Weights of a small sound classifier: log mel input, 15800 steps.
Rows from block 13, named by matrix and row number. Rows with one number belong to one channel. Each number is 200 + 20 x the weight over its row's rms, rounded and kept within 0 to 999. All counts start at 0. After the name is the row's rms in percent of the matrix's.
# filt: filter width-3 conv, dilation 8 (model.blocks.13.filt.weight, 384x384x3), inputs 0-25, a 3 kernel for each
# gate: gate width-3 conv, dilation 8 (model.blocks.13.gate.weight, 384x384x3), inputs 0-25, a 3 kernel for each
# out: residual pointwise conv (model.blocks.13.out.weight, 384x384x1, transposed), outputs 0-76
filt.315,098,200,200,200,200,116,200,200,200,200,200,200,200,200,200,200,239,208,160,200,200,218,200,200,183,200,200,156,200,200,200,161,178,200,200,200,200,133,200,159,200,200,200,200,240,236,200,200,200,200,170,200,162,238,194,200,200,200,200,200,176,200,200,200,200,200,200,213,258,200,146,200,200,143,200,200,200,145,200
filt.316,097,200,200,200,200,200,200,217,214,233,200,200,200,200,200,200,200,200,200,210,200,200,197,152,180,243,200,200,241,200,200,132,200,200,200,200,200,320,200,200,200,200,200,260,200,228,200,243,200,200,186,185,200,200,200,200,200,215,208,257,200,200,200,200,200,165,200,200,214,200,200,182,166,200,200,200,204,258,200
filt.317,105,200,200,200,200,200,200,188,166,200,229,241,235,200,200,159,232,200,200,141,200,200,200,200,200,200,200,200,200,200,200,200,200,220,232,200,200,200,200,200,200,242,200,200,200,208,193,211,200,200,200,224,200,200,200,200,200,219,137,200,217,200,200,200,239,200,200,227,202,200,200,148,200,200,200,200,200,200,180
filt.318,102,200,200,200,200,200,200,200,200,200,158,200,200,200,240,200,200,200,200,234,187,200,200,242,200,200,200,200,205,200,200,200,200,200,200,200,200,200,200,200,200,200,200,200,215,200,200,200,200,200,200,189,200,200,200,200,200,200,200,200,200,200,200,238,200,200,200,200,208,200,200,200,200,200,200,200,242,200,200
filt.319,100,200,240,200,185,200,200,200,183,158,200,200,200,200,184,232,200,234,200,200,200,200,233,231,200,200,200,200,200,202,200,200,200,200,200,200,200,200,200,200,200,200,239,175,200,220,200,200,200,200,190,141,200,200,240,255,162,200,200,200,169,261,200,200,156,200,200,200,200,200,200,269,213,200,151,200,163,171,200
filt.320,101,200,151,200,200,214,200,249,200,164,200,200,200,200,200,200,200,200,200,200,254,258,236,200,200,200,200,240,235,200,200,234,263,200,200,200,200,220,198,234,200,185,200,200,200,237,200,200,173,227,200,200,166,167,200,200,200,164,207,194,200,200,200,200,200,182,200,200,200,200,200,200,200,200,200,228,164,200,200
filt.321,102,200,200,200,200,200,200,159,200,200,200,200,234,236,207,200,200,200,217,200,200,200,200,200,200,200,200,200,239,200,146,200,200,200,234,230,200,231,217,200,200,200,200,188,200,200,200,200,164,200,200,200,200,233,169,200,200,201,159,200,200,200,200,200,200,200,200,199,200,200,224,200,194,200,239,189,200,200,200
filt.322,098,200,200,200,200,245,200,200,162,200,200,200,200,194,200,200,200,200,200,200,200,200,200,200,200,214,255,207,200,140,200,200,154,200,200,200,200,200,218,200,200,250,200,200,200,200,200,200,200,229,200,229,200,200,200,200,200,200,200,200,200,161,200,163,187,200,200,220,200,200,200,200,200,206,217,200,200,200,156
filt.323,093,200,199,227,200,200,200,200,226,264,200,200,200,200,200,200,200,200,200,200,200,200,205,200,197,130,200,222,200,200,192,219,200,221,221,200,226,236,200,191,253,215,200,138,200,200,200,200,155,200,200,200,200,200,200,147,200,200,200,200,200,200,200,200,199,200,200,200,200,200,200,200,200,200,200,174,200,200,200
filt.324,095,200,200,142,200,200,200,200,200,200,200,200,200,200,200,136,200,200,200,220,200,200,200,200,200,186,200,200,232,258,200,200,200,200,161,166,200,200,160,200,150,200,200,156,200,285,288,200,186,200,218,171,200,180,238,230,200,200,200,200,217,200,162,200,171,200,200,200,206,200,258,200,200,200,200,200,200,200,169
filt.325,099,160,200,200,200,162,200,200,203,200,200,200,200,200,200,150,200,200,200,200,200,200,200,200,200,200,187,236,200,218,200,200,200,225,200,200,200,189,200,242,311,294,200,161,200,200,200,252,200,200,200,200,181,200,200,200,167,179,200,200,147,200,200,245,200,200,262,200,200,200,200,200,200,200,200,234,213,200,200
filt.326,096,200,221,200,200,200,226,200,200,200,200,200,200,200,200,262,199,171,200,200,144,200,200,145,200,200,200,181,200,200,200,200,200,259,200,200,200,200,200,200,262,124,200,200,200,236,181,200,200,200,200,245,200,200,200,143,200,200,200,200,200,200,200,220,200,200,160,109,200,221,274,200,157,143,176,200,200,200,200
filt.327,098,200,253,213,188,200,200,200,200,198,224,200,200,200,173,200,200,200,200,196,200,200,200,200,200,200,200,200,200,200,200,200,264,200,200,200,200,200,201,200,200,200,200,200,237,239,200,207,158,126,138,200,200,200,171,201,200,200,200,200,200,200,200,200,200,179,200,200,200,200,200,200,200,200,200,200,200,217,200
filt.328,099,200,244,246,200,204,200,200,200,211,200,200,200,200,131,200,200,219,200,187,200,200,200,200,221,228,195,200,200,200,200,126,200,200,200,200,161,200,267,200,187,200,200,200,200,200,200,200,200,200,200,195,200,200,200,200,187,200,149,200,234,141,200,200,194,200,200,200,210,176,200,200,200,194,272,203,174,200,244
gate.315,102,200,200,200,200,200,167,200,200,200,222,200,200,200,200,200,200,200,212,143,186,200,200,177,200,200,200,192,200,200,200,200,200,200,200,200,257,200,200,200,173,217,200,200,200,200,145,200,200,200,181,200,200,200,200,154,200,200,200,165,158,200,200,200,200,200,192,200,200,260,200,200,270,200,212,200,183,200,200
gate.316,100,200,165,200,247,249,200,152,200,200,200,200,200,200,204,200,200,139,200,170,172,200,200,200,235,200,200,200,200,200,193,200,200,193,151,200,200,186,200,198,200,194,200,200,200,200,200,244,200,184,200,184,210,200,200,200,200,200,200,200,200,200,200,200,144,200,200,200,200,200,200,200,200,200,184,200,200,182,155
gate.317,107,200,224,200,165,219,200,200,200,200,200,200,176,183,200,200,200,244,226,200,200,200,200,200,200,200,200,200,200,200,272,200,200,162,200,165,200,196,252,200,200,232,180,200,200,200,200,187,200,162,162,156,200,200,200,243,200,200,196,200,171,159,200,200,203,251,200,134,200,200,200,145,200,232,200,200,200,200,200
gate.318,101,200,200,200,200,200,235,200,200,200,200,200,229,200,194,200,204,200,200,200,200,178,284,187,200,200,222,200,200,200,200,200,203,261,200,140,200,222,257,200,200,143,200,200,200,200,200,200,159,200,223,200,200,200,200,200,205,200,200,200,200,200,200,200,213,200,216,200,172,200,200,133,200,200,200,200,158,200,200
gate.319,109,200,200,200,151,200,200,201,224,200,200,217,200,200,200,143,200,238,200,200,200,219,200,217,200,200,238,200,160,136,200,183,216,200,249,200,200,200,198,195,200,200,200,185,200,200,193,200,200,200,200,202,169,200,200,225,200,200,248,200,200,200,166,200,232,208,200,200,200,200,200,200,200,200,236,200,200,242,200
gate.320,096,200,173,200,200,200,200,200,228,200,200,200,200,200,180,200,266,200,199,200,226,200,200,135,200,200,200,200,200,200,200,200,200,200,200,200,198,171,170,200,200,237,200,196,200,200,200,200,200,200,200,200,200,179,200,185,200,200,200,180,184,200,174,200,200,200,188,200,200,200,200,200,200,200,200,200,200,200,200
gate.321,107,200,161,200,185,199,200,200,197,141,200,213,200,200,200,200,200,198,200,200,200,200,200,246,259,200,207,181,200,200,200,200,200,200,249,253,200,200,200,200,200,232,174,200,200,200,194,171,241,200,200,167,231,200,200,184,200,200,200,220,200,200,200,200,200,202,137,200,179,200,149,209,200,200,201,200,199,200,200
gate.322,101,200,200,200,212,200,200,200,200,200,169,200,257,200,200,200,214,200,200,200,200,228,175,200,200,200,209,200,224,200,200,108,170,200,177,200,200,239,200,200,181,200,200,200,200,200,200,200,200,200,200,212,200,189,200,200,200,126,171,200,200,188,200,200,233,246,142,200,200,200,200,225,200,200,200,200,228,200,200
gate.323,098,200,200,200,230,200,190,134,200,200,200,200,200,178,206,200,200,200,200,185,200,200,200,200,165,200,200,200,200,200,240,200,247,200,200,200,200,200,200,228,108,200,200,200,200,200,200,227,159,200,200,188,200,200,200,200,200,200,200,200,200,200,214,200,200,200,200,200,200,200,140,192,200,200,200,200,200,200,200
gate.324,101,200,186,174,251,200,200,200,200,200,200,200,200,200,200,140,200,143,200,200,200,200,200,200,176,238,188,211,237,200,200,200,200,226,200,200,200,175,200,200,200,200,167,200,200,211,200,245,200,200,200,200,202,226,200,200,200,215,200,181,200,200,200,200,200,200,200,200,200,200,200,200,200,200,200,145,200,200,200
gate.325,105,200,200,200,200,147,200,149,200,200,188,200,169,200,200,200,180,200,200,200,200,200,165,200,200,200,200,200,200,248,200,200,200,200,200,200,200,191,146,220,200,200,186,200,239,247,249,200,200,200,176,200,200,206,151,200,200,200,200,200,200,212,224,200,200,206,120,240,221,200,200,200,167,193,200,187,200,200,200
gate.326,107,200,200,233,219,193,200,147,200,200,200,200,200,246,200,169,200,200,200,200,200,246,200,200,153,258,200,200,200,200,161,204,200,148,182,200,226,200,208,200,200,200,200,200,200,166,200,200,200,200,200,229,200,200,137,160,200,177,131,200,200,199,200,200,200,258,200,200,159,200,200,200,200,200,163,200,200,200,200
gate.327,107,200,224,200,200,200,200,200,200,200,200,233,250,200,200,192,227,213,200,172,181,200,200,200,200,200,200,185,200,200,200,200,200,235,200,200,200,200,200,172,200,200,200,226,200,200,199,200,222,200,200,200,200,200,200,200,200,200,175,200,200,200,200,176,200,257,179,186,239,219,240,239,200,200,200,200,200,200,200
gate.328,097,244,200,185,235,241,200,181,200,252,200,163,200,200,200,200,200,215,200,200,200,200,200,188,199,200,243,200,200,200,200,200,200,200,237,240,200,249,212,200,200,200,200,159,256,200,200,200,200,158,176,200,200,200,143,216,200,215,200,200,224,218,200,148,200,200,200,200,200,200,200,173,200,200,200,200,200,200,200
out.315,090,200,231,200,200,200,200,218,200,200,200,200,200,200,206,200,200,200,200,127,200,200,200,200,200,200,200,200,200,200,200,200,200,200,170,200,194,225,134,181,200,200,200,200,200,200,200,200,250,200,200,160,183,240,214,200,200,200,250,200,200,174,200,200,200,200,230,200,140,200,200,200,200,200,136,200,255,200
out.316,096,200,200,200,200,200,262,200,200,235,200,182,200,234,200,200,208,200,200,228,189,200,206,200,178,200,200,213,200,200,220,200,200,200,200,227,168,200,200,261,200,238,200,147,200,200,200,200,262,200,200,219,200,200,183,200,152,200,200,200,200,200,200,204,200,189,200,200,200,200,144,251,192,200,200,200,200,209
out.317,097,200,200,200,200,200,221,200,200,200,200,200,200,200,200,200,200,200,200,158,200,227,169,199,153,168,223,200,200,204,180,200,200,227,200,200,200,261,257,200,200,200,200,200,200,234,199,200,200,200,200,206,200,200,200,200,200,129,200,188,200,200,222,200,200,200,200,253,200,200,200,200,200,200,212,188,234,200
out.318,093,200,182,200,200,200,229,200,118,200,200,140,200,200,226,200,200,200,200,176,200,224,200,176,200,200,200,200,200,239,200,175,151,200,235,200,182,245,200,217,200,200,200,200,213,200,219,200,200,184,210,200,200,226,200,200,200,200,273,200,200,240,200,200,200,200,211,200,200,200,250,200,200,200,249,200,200,200
out.319,105,200,195,200,200,200,216,200,200,200,151,200,200,236,200,145,200,200,233,200,221,211,247,184,200,200,180,200,200,200,200,200,200,200,190,200,229,200,258,200,144,170,200,200,217,200,234,200,200,166,200,200,200,200,200,200,200,205,200,200,200,200,200,243,200,200,200,169,190,200,200,241,200,124,258,200,154,200
out.320,102,200,200,249,231,200,200,249,255,222,200,166,200,161,200,200,139,226,200,200,200,200,200,200,200,247,207,210,200,200,198,243,200,178,210,200,242,200,200,200,200,250,200,200,254,211,201,222,200,138,200,200,200,200,200,200,200,200,280,200,201,200,200,200,200,200,200,200,200,266,200,200,200,200,200,200,200,200
out.321,104,200,200,200,200,200,200,177,200,200,200,200,200,200,173,200,200,200,200,200,200,200,200,200,200,200,254,200,200,200,200,184,200,151,200,200,214,151,183,200,200,200,212,194,200,200,200,209,200,200,153,188,200,200,232,200,200,169,200,176,213,200,177,200,200,200,183,200,200,200,200,200,200,200,186,200,200,200
out.322,094,200,213,200,200,200,200,200,200,200,214,200,217,200,200,200,200,200,215,200,200,200,246,171,200,200,200,231,212,200,200,153,163,200,200,238,186,162,200,146,200,200,200,235,200,200,156,200,200,165,200,108,200,218,200,200,200,200,233,200,200,200,200,200,200,200,200,268,200,200,200,200,200,200,200,240,200,220
out.323,098,200,176,200,200,200,200,158,200,200,224,178,200,200,159,200,237,189,172,200,200,200,164,200,234,200,200,200,200,147,200,142,200,200,200,200,200,200,200,200,200,166,200,200,252,200,187,200,200,200,200,200,200,200,200,200,231,200,200,200,200,200,200,200,262,200,200,215,200,200,240,189,200,200,200,200,124,139
out.324,100,200,200,200,200,172,200,200,200,147,189,168,168,200,200,233,200,200,200,200,200,200,200,200,200,200,200,200,200,147,200,200,200,200,200,200,200,200,200,200,139,200,200,200,220,200,200,200,160,178,200,200,200,200,200,200,200,200,230,210,200,200,176,200,231,200,120,199,200,200,200,200,200,167,194,208,200,200
out.325,098,138,160,200,200,191,200,200,200,200,200,149,210,200,200,239,200,200,200,200,200,200,200,181,231,200,277,186,200,200,262,195,200,200,200,227,200,200,200,200,200,200,200,189,155,200,200,252,200,226,200,167,200,200,163,200,159,154,183,200,200,200,200,200,200,200,200,200,200,200,178,200,200,200,200,244,200,200
out.326,105,186,200,200,200,200,200,200,200,181,200,200,200,233,200,200,200,200,182,200,200,200,174,200,200,200,200,200,197,127,200,130,200,200,200,157,183,156,151,164,200,200,200,161,200,200,200,200,200,200,164,239,201,200,221,200,200,200,200,247,200,159,200,200,200,200,181,155,200,200,200,200,200,200,219,200,200,262
out.327,100,200,200,177,200,200,200,200,200,268,189,200,165,200,223,200,151,200,200,200,235,200,200,170,200,200,176,261,200,200,200,184,200,160,200,200,200,200,200,193,200,137,226,200,200,200,200,188,199,200,200,170,200,200,200,200,200,200,200,200,200,183,200,189,200,200,200,200,200,200,161,238,200,191,200,202,247,200
out.328,100,200,212,200,200,200,200,179,200,260,200,212,200,168,200,200,200,200,200,200,200,200,270,213,200,182,200,200,200,142,200,168,200,178,154,200,152,190,200,200,188,205,250,200,200,200,164,200,200,200,200,200,229,200,200,231,254,200,200,200,200,200,172,235,200,200,200,200,200,118,214,200,200,175,200,204,197,221