python train.py --model="sound classifier" --dataset="synthesized solo parts of chorales (CocoChorales)" --train_examples=39062 --gain_aug_db=6 --time_shift_ms=100 --n_mels=80 --hop_length=160 --input="log_mel" --spec_augment=false --win_length=512 --targets=["instrument"] --num_classes=13 --arch="wavenet" --norm="batchnorm" --padding_mode="replicate" --depths=[18] --kernel_size=3 --stem="single" --widths=[384] --loss="binary_cross_entropy" --init="small_normal" --residual_init="none" --optimizer="muon" --muon_scale="match_rms_adamw" --learning_rate=0.0047 --momentum=0.95 --nesterov=true --orthogonalizer="polar_express" --adamw_lr_other_params=0.001 --max_grad_norm=1.0 --magnitude_pruning=0.7 --max_steps=15800 --batch_size=64 --epochs=25.9 --lr_schedule="cosine" --final_lr_fraction=0 --warmup_steps=1580 --weight_decay=0.05 --adamw_weight_decay_other_params=0.01
Rows from block 12 of a small sound classifier, named by matrix and row number. Rows with one number belong to one channel. Each number is 128 + 32 x the weight over its row's rms, rounded and kept within 0 to 255. All counts start at 0. Numbers have three digits each.
After each channel's rows are labels from the 100 clips, of 14976, where the channel reaches its largest size: "responds to" is what is common among them. Only what is clearly more common there than usual is listed. The data: synthesized solo parts of chorales (CocoChorales). In brackets: how many of the 100, against the usual share in percent.
# filt: filter width-3 conv, dilation 4 (model.blocks.12.filt.weight, 384x384x3, each kernel summed), inputs 192-287
# gate: gate width-3 conv, dilation 4 (model.blocks.12.gate.weight, 384x384x3, each kernel summed), inputs 192-287
# out: residual pointwise conv (model.blocks.12.out.weight, 384x384x1, transposed), outputs 192-287

filt.11:119097128128120120128144115092128149073131128176128096066128128128204128128159089128080078128128125080112170148120064128129128110128120128103122128142089128083102150176128147128028156128107091128128090128128128105095094128168128154124128195160157171146128148154195150124112134105117124084
gate.11:115174128175111128128096060148128085167128128128128128063128102149140163255088088128147128128121160209203098128128128148118128148147128082128113139127099162141137181170128116159069103111183128092147128097096128152165123148084128128187128128128058174084128128152155073047147128158109144106
out.11:096192128106137194042126128128128128128128128128207128128128128128129128128101128216128128128134128128128128128221128128128172086128128128128166128128128128081128209210128128128128128128128128128084128091128099128202168128093128128128077128165128128128128128186128128128128099128128072144
responds to: violin (34 vs 14)

filt.368:120132212093182097094165128128128128169165152108064101128128128151108196128148095150216193076113128153093138118128106100154098082180154128128128168093201128128092119128128128081128094167149152128126099128128128128175134128128128128127133170122101115128128126073100128160212115108109128097
gate.368:119144168112128156094128166143161141081205128128120062157110147128125107128114180128177151170135128151117109193128174128110113158118143128097078128128141136120121128181061182098128089134119128128156085112155113128128128118128128117100105027128128128028128104188084172128102074128128154164
out.368:066128128128128128128128128128069128128137128128111128128214135128128128097128128128128193128128128128128128128128128200128069097218128128108128128177128128128054128128128128128128128128128128128128128128128128128115128128128128023150128128115128128140128104128128128114128128128192128155
responds to: viola (29 vs 8.4); trumpet (27 vs 7.9)

filt.330:128067128161097081128161157105178175128128128150174128164182151128128099103128146035159119164086128176155128102128164179128180128136128095175161128049251142140104154159083155128087068128177093150065171095128151128077162107147094156128090118167128166113093091112101128128128136128105155117
gate.330:146128050128203128128089128184215079112063104141136128128128098112128128138118128131198103114128128117128146138115117141128109157128128151138127152158114117136128141153144128207127169107128128164219112128128128112123128128139128126128150158125105128128124128156125055128128143120105092128
out.330:107128128128128128128128128038128084128128128128192128128128128128171128128030128128128128128097128128128128128128000128128118128128169128128128158128143173128128128128128240128128128075042128159175085128128128128076128019128175128128128128046197128103128128128152128128128128152149151128
responds to: violin (34 vs 14); viola (25 vs 8.4)

filt.20:128223128157128123108105128128128128117106138111128124105157140128104128155167124131151128128111156154128115108125128165091111129131128128139108145108105047128046202123175212075149116093208148152107169128045108142189111137099141170181084132114057045181128128098128128173128128128123102120
gate.20:136166159128128114128083075116150183128079128163128128091128159128128128107136124128128132092128060128169109097128041181091152109128128128147153128128134097071128120222068128167128055128111128174149136079128047128100155093128179128233132142108152066128050061100118169144128179128131128093
out.20:128128128128128099128092179158128128255093145128128128128111128169176093188128128170128128128128128128128128128128128128178128128138128128173128128128128128128077128128027182128128160128128128128128128128128128128128128123128207128128128128164128232128128128128077174128156128068128000124
responds to: tuba (32 vs 8.8); cello (25 vs 9.9)

filt.311:085128174128128128094183128124151174159098140106108128148165128115128128097112060185083189143107119128175128236126192162128162128128128105128128128120113128132185128145099086118135089072107144103094147083115128015070157231128141161112128128125158106111120143128114112129128102171128128128
gate.311:171161108128065109128142115088153072114128155128065075168128084146128109090128128128128100122103128128106113128128066158085113097128128112135144109128154167093182110128128094110128139146148160104118119128128109128128163095112089128146128128128107164150128122083128089140191128109178128148
out.311:128128128128128128128128128128128128128128128128128128128128106237128128128128128085101128128128143138128247128128128128128128128128062128128128128128128128128128128128128128084128128061128128128128128128225111128044128128199128128128066128074128128176106128128128216073128128128128128239
responds to: viola (30 vs 8.4)

filt.222:151071182141111095147143110128088128111158120167134128109179128118128128094128128128108128103158108112128164094107082117168128128173097156128128140128128122128093128077126098141187128128145166128125128241128165128082120132128128164128128128128108074045128128128000128097145180128111206124
gate.222:086088145054175128128146187089208128128128128169145067128169095139115199099128128161105128161119096109128124128133100093103131128128055255128128151111110128128130086172128168142128059128128016128112128128150128128105071191191098157128100130138164128052140128136110131170091128128093082128
out.222:239128082067183128128058128128128128128128128102128150128128128128112096128128128128200128145128128128128118128128128128114128128128098100128128121197128128030128107182128128022128128128128128128128128128197128128128128128165128128128177128128128128128084128176128128119128128128128197128
responds to: flute (26 vs 8.7)

filt.214:070107146129128128110128110189128128100128128187079116128115056169085076121128085139164132128212145128128103074128127128106128128152150128123137060130128117128119099085128128147061161128128128128128154128173114100176113090128132163114128160128176128088093143126128153180128092160095184069
gate.214:128128128175128109128164158128128128147096128170167114114093128148091128148128128128128152108226098128122111101123128125230047143134057128069128113078150161213092128057092128101128128161128091133125107150150247128128127093038128128204157128143168103128160114128124202038169148128128128145
out.214:128128215155128128128128128128128128155128128128128058128128128128128128128055128088128128104128188128128128128128094128077128128168128128128128128128128128128128128128128128128128128128128200128128128128128128128128128128128128128163128128253128128128226128061128128128128030128128128077
responds to: flute (26 vs 8.7)

filt.30:128128138128128168084149128128064156128111132072077128152117128128208230128141148116158186131128128147198086128128197128128156128128156128128128115117128128128160090128085255162128128128128128108168154128185128128088128128166128138082103078064168128114139099144128113148128099128128107204
gate.30:152255136145148128104115128126134143142137128147128157128083128081226130128043225175128128128145128148128139173128160118104134128128128096094128083157129085171128173109118128128138093128132133138159128136128150128101173128099129128128116116128160110045128117118155167097160172051115152128
out.30:128128168128128109104128128198071128147128128128129128070128128128112192128128128128128128128128128128128234203128128185128125128139128128048128128007128034128195128053128128128049128128128128128128128128128128128128129128128065128128156128128233174128128128051128128128097056128128128128
responds to: violin (40 vs 14)

filt.269:183144166120155155176128147166108102128128128094128099087128128161128179128163128128206128148090128170159107128128144091128095128128128131123093128128128103118128080057119090128191179150128096128128110154128128169167128128128126128128150128109110107096144195128128166153112122128128078128
gate.269:079165092162128205151114145128128128043128093151128124135105128144128143126129160100130163128128116170128128101128111128128186138173082128158128101128034169128128132112199128128155175095124148112164076037137128085158104186152174128100161176171068142128106083153118122144139105088128128128
out.269:128155128128128128128128128128128128128191128128128128128128128128128128128128128128095128128186163128252207128000128077128128128159128128128128000210128128128128111128124128128128128124176128193161128128128128128128080128128128217128115128128128128128128128128128128128128128128128128184
responds to: flute (38 vs 8.7); bassoon (32 vs 8.7)

filt.285:128081144113174128156097128139147108128104167124128128139113085128128128102059209128111128128109084130146108009103132128081128128170128128109128128128128147127148181178153225103111091163141118132106149147079168122128128129128130141143165107123093128092152165163113128128128128159128128088
gate.285:112112170108128172128154106109106128157139127146211140128117146128178036009128083128142126068128128128126128129063128128120084139128066143112128128128074122128096128128157128128130170077121128079128129129128119128128128140112128176128112152091128157156128105128180128182143148092166128100
out.285:128072128128216128128128128128128128128128128128128128128024128128128169128010128169128128097128128139128128128128128128140128128128128095128128128128216128128143128128128128129056128084128128128128128103119128128069128128128190148062181128128128128128128128128128128040128128179128021198
responds to: flute (29 vs 8.7)

filt.309:153145141131128074118128057128128128149121147135111070128128128126141128154132128142109128166141117128141113103128128128103128086128097128126128103128128128128122128093142184170128126171128119239128111131128115128128087084222128100101098150128165128145128160222128128110120061136128138105
gate.309:128217182149089119128128092142157081083119128115155116128128114064075128126121159121153088150128086112128176135185142113128185128073128099128128221013110144167128178128128110161170090142154103128128024057128097128128128079128128160128115128073185187198181128153107105095073128143128083141
out.309:028128128128128174128128128102128128128135128075128128128089128128128128128128128128128128128044128087128089118128128128128128128128213115183128060128128196128175128128128128104190128128128098128128128128106128158128149128128128128128128088206128072128128128202128128128128128128172128128
responds to: note D#4 (28 vs 11.5)

filt.352:097063128128138020153128077128128165163067090169128110128128086128164128128128128128150128174077118141147128128199167170141024128114178145045135185105128128128095157089132148087128118105128117095128124183074117083128082084174128128079128132113135128130072170153128158176146128118180122123
gate.352:061142037102125171128128161082184109165009128128129116128146158056143175128143128113155137064139121153140069199156085129128128141152207106108185128173128128128104128216101154102062128164128128164116128185228128164128056128149128107169059128128121128128141128128173128128144102096144128090
out.352:210083128130128128128075061128128128128128128128128128128128128117181128128152209170128139152128128128128202128078092223159128128128128089128128235128128128128128128235078128128128128128128214128128128097128128128128128128128128128134055128128128128128181128147130011128128061128128128128
responds to: violin (36 vs 14)

filt.141:098134128162128184156182153195109077150141204124128128128147133118128128128141094128128215117128128106092171128151197128190128128187117128100126101156098157097159105106128128137128083103070128128159116115128090128112100128157128185147148128063151128128089128054128085103152128128128128128
gate.141:130128128128128145128060164128127063179128128113128133148232155078104122199128128062128097128113147128128094128128128128096143097159163184128128128128128162109128202164142114097128128095153135128232180128107107072128081145106164128151055128167096156186099128128136161175128128128049092128
out.141:128085128128128128130135128128174128128128226128128128128043128164128068128128108128128128108057128128128128055199128128101128128128118128128128128128128128208034128128196128179128209128128128128128128128128128067128000128128064128128128080128128128128095128128128128128057128128128128128
responds to: flute (26 vs 8.7)

filt.176:128120104128106185098128128109182103069236075128136132136128126097128139128128096130128128128137079128114156128109115128085121185128131128171128109149163128126128128128233123128110128134128118135112178088189191136160128096053159095128119176128128145144128114047128198062140172164151130081
gate.176:128134114128119174073106242153140176184118233100121144126128128169128065128191128119128129128142186140128128128128183109128135209128109077160128119129155143106123128108128156128193163109114128128128144128128055160128114146128138108128128148128072128121148104082220128147065093155145128144
out.176:164128058140128128128128066086165128128128128128128193128128163160128128191128081128128176128128128128128128128128128049128128128047128128066128128128128128099128128192128099066123156158148128128128178028057128095154128128128128128128128128128026219094195128128214128128128118128106255128
responds to: tuba (29 vs 8.8)

filt.313:128128084085128128128122128159128136073134121126148102128128128128130119174189128128132157066083113198128128165159128083128192104115163094068128128128154128128128128128151128089128128171128128096097128128151127128183134088128121131128095101099155110128139128100198196203111171128186083128
gate.313:128128128083075128153132100083005160141174105224163058150110149128080053128156114173123128115158163120000157160103128117104128138128072171146179206090084154128128131168091107128169113055135102120143128128128137204003102146150182128128128059213126139128114128122119184128128085128128128177
out.313:128128160124128000121128128098128128128090128128211134128128128128131128074101128128128128128087128128128128192128128128128128068128128128128087128128070128128128128128128128128151128191128128128128128075128036128128128128128128077128128128128128128106128128053128142128128128128128132128
responds to: cello (25 vs 9.9)

filt.317:134151128128118127218089146128144150148192042144103151059082128128105114128152217097118161152139128141113145074142128119166128102075128188149146128114167128173128078141128155163101171105167128128204097143091152139128128128159102128128128128173136104105084167171154109128128177110115192109
gate.317:131128128109218128098167111128146128128128128180128144032128128127128077128017149128102128148128156128128128094128188128194040152100107128128152138128128128159128095196135128114128099128124128128140103164143075113147084128074130128128139096128119141158137152128118128128128052104099165061
out.317:128128128128226159128172128109083128128153128090128128128128128128128189128164054128128110128128128128128157118128167008128076128128128128128128128166077235056128128128128128128061128128174144101128128128128128128128170128128128128128128220059128128128128128128128128128117128128128128128
responds to: flute (31 vs 8.7); cello (26 vs 9.9)

filt.210:109128128196181097128189097076193128125133181177128141166128128128128088128128128128094107082079182128171128137123156214140128119155128128173128160144124143158100095140118128155115131128128107151157137036112150171129128128128128121104120116128145102117128129128128088129204159098128084100
gate.210:249049172128137128141168126137128127135128149190113128154182128163082174157128149159146110083152128128128118104118128076079157151148080121128131128109128124140090122130108128109148128147099128176046128128107166132162128128128087128162128157128093128128144128163137128106105128128061128152
out.210:128128119078164128059128127128066151091128128037128128128233128128198128128128128128128128093128128128080152128128123128096128128205128149192173090128128131128111088128192146128128070128128175128080128128128156067128128128128128128128128128128128128205128128128095128128076064172128074179
responds to: flute (26 vs 8.7)

filt.113:144089099093185098157128126149128128130185129193211137105162152133154128128128139128128157087179156070128037170215128128128106100061107128166115127128180100128101099191128139128162130190180198181128144106128128132077158128128128128190119128128149128168138128128189181035103061090110164093
gate.113:090159097105128122133104113177128128128169164072076102128128097159128093152159109128159139154068107105128139107128128146128064128144154147128160128128128108165077115163128141117128128128198094155090128128200180167116164151142128128140089155128089156128110135128108102177087147170090129151
out.113:229059128128031087128128128128128128095128062128128128128128128128079128192128128128128128128128128128128128096128128128128128128128216128128101128128128216128189128128128128128128128128128128128128128128128164209128154128128128198103128173128128128128139128237095128164128128128128128128
responds to: flute (27 vs 8.7)

filt.286:128153131128128188135128118103128105102070141091099127161185128167128153108115128059175161096109088095184107128152128128083128162117128150128151128124128128128128180103142141046070112162205075091188139146121095110115128102149108128128138104244197128128128086101188138128084095128128072161
gate.286:176157125128128090173149128160153128155139128128128099085090128071095128092171143128118176128128138128003128128148128128074128128210167135152128090148088128128090128148132152128148071092171124160147155112104166087128089128097128175070128128125083100127128135128107128149117095128128121128
out.286:128128128038128128128142128128128096225163173128128074128114128128128191128128193128128128185128128161128128128128128128100128128239175128128128128084128174128128128128109201128128128128168128128116128128128213120128087128128000200128152128167173128128141243128128128137207101128128128128
responds to: violin (34 vs 14)

filt.189:128136176128128087139116101128128152161128149158115092098148167128160104134128128128088128094128208131141128155196128172147128137163106128162128128128165128128128128152145128106055128128149128128184128101128169128128099128117128128158128128128143227117128055132128107000128128102128068105
gate.189:128208094175145128128167128146128083184128105128087190128131128142128138156157128128128128128128202128179128112106144144106128128128056128075093102128185158128102110106128128128173128182128128078128115128128137168128004113158176120217128095074089204128128119095147082095073078099166185128
out.189:128072128120128137128128128128128128185128183128128128128128128128128128214128126076128128000128128123089128128188128198196128128128128128160128128128040081128157080041112128128128088128128133128128128128128177128128128083128128128180128128049128128128128101128167128128153084077128128182
responds to: violin (34 vs 14)

filt.139:090177095128128109104156102153128135100192128156128128157144128153133128143128128128128128128074128141153169089128128099128061135128209230105128069124138055149104128143103119112141164128190128128086128128098084128166163079097104134150084128128128155104102128128082128101108113078074159128
gate.139:106163117097120128124163091112050102128126128128152128090162128103128139148076092148173098128128069128098096104180151089116106133115128104074128128094190129128128128059158128057128154117128121128128128096128096174195186188114128227128113103128103142128105128096128155156176128146128001163
out.139:128128040128128128128203070165128189128128128032128128128128145079176128128128110158128128128045128108078166128128128078065128128072128124128128128128128128128128072128128166128128128128128071000114212128128128128203128071128128141069128128128128128227105089128185128128128117128089128053
responds to: flute (29 vs 8.7)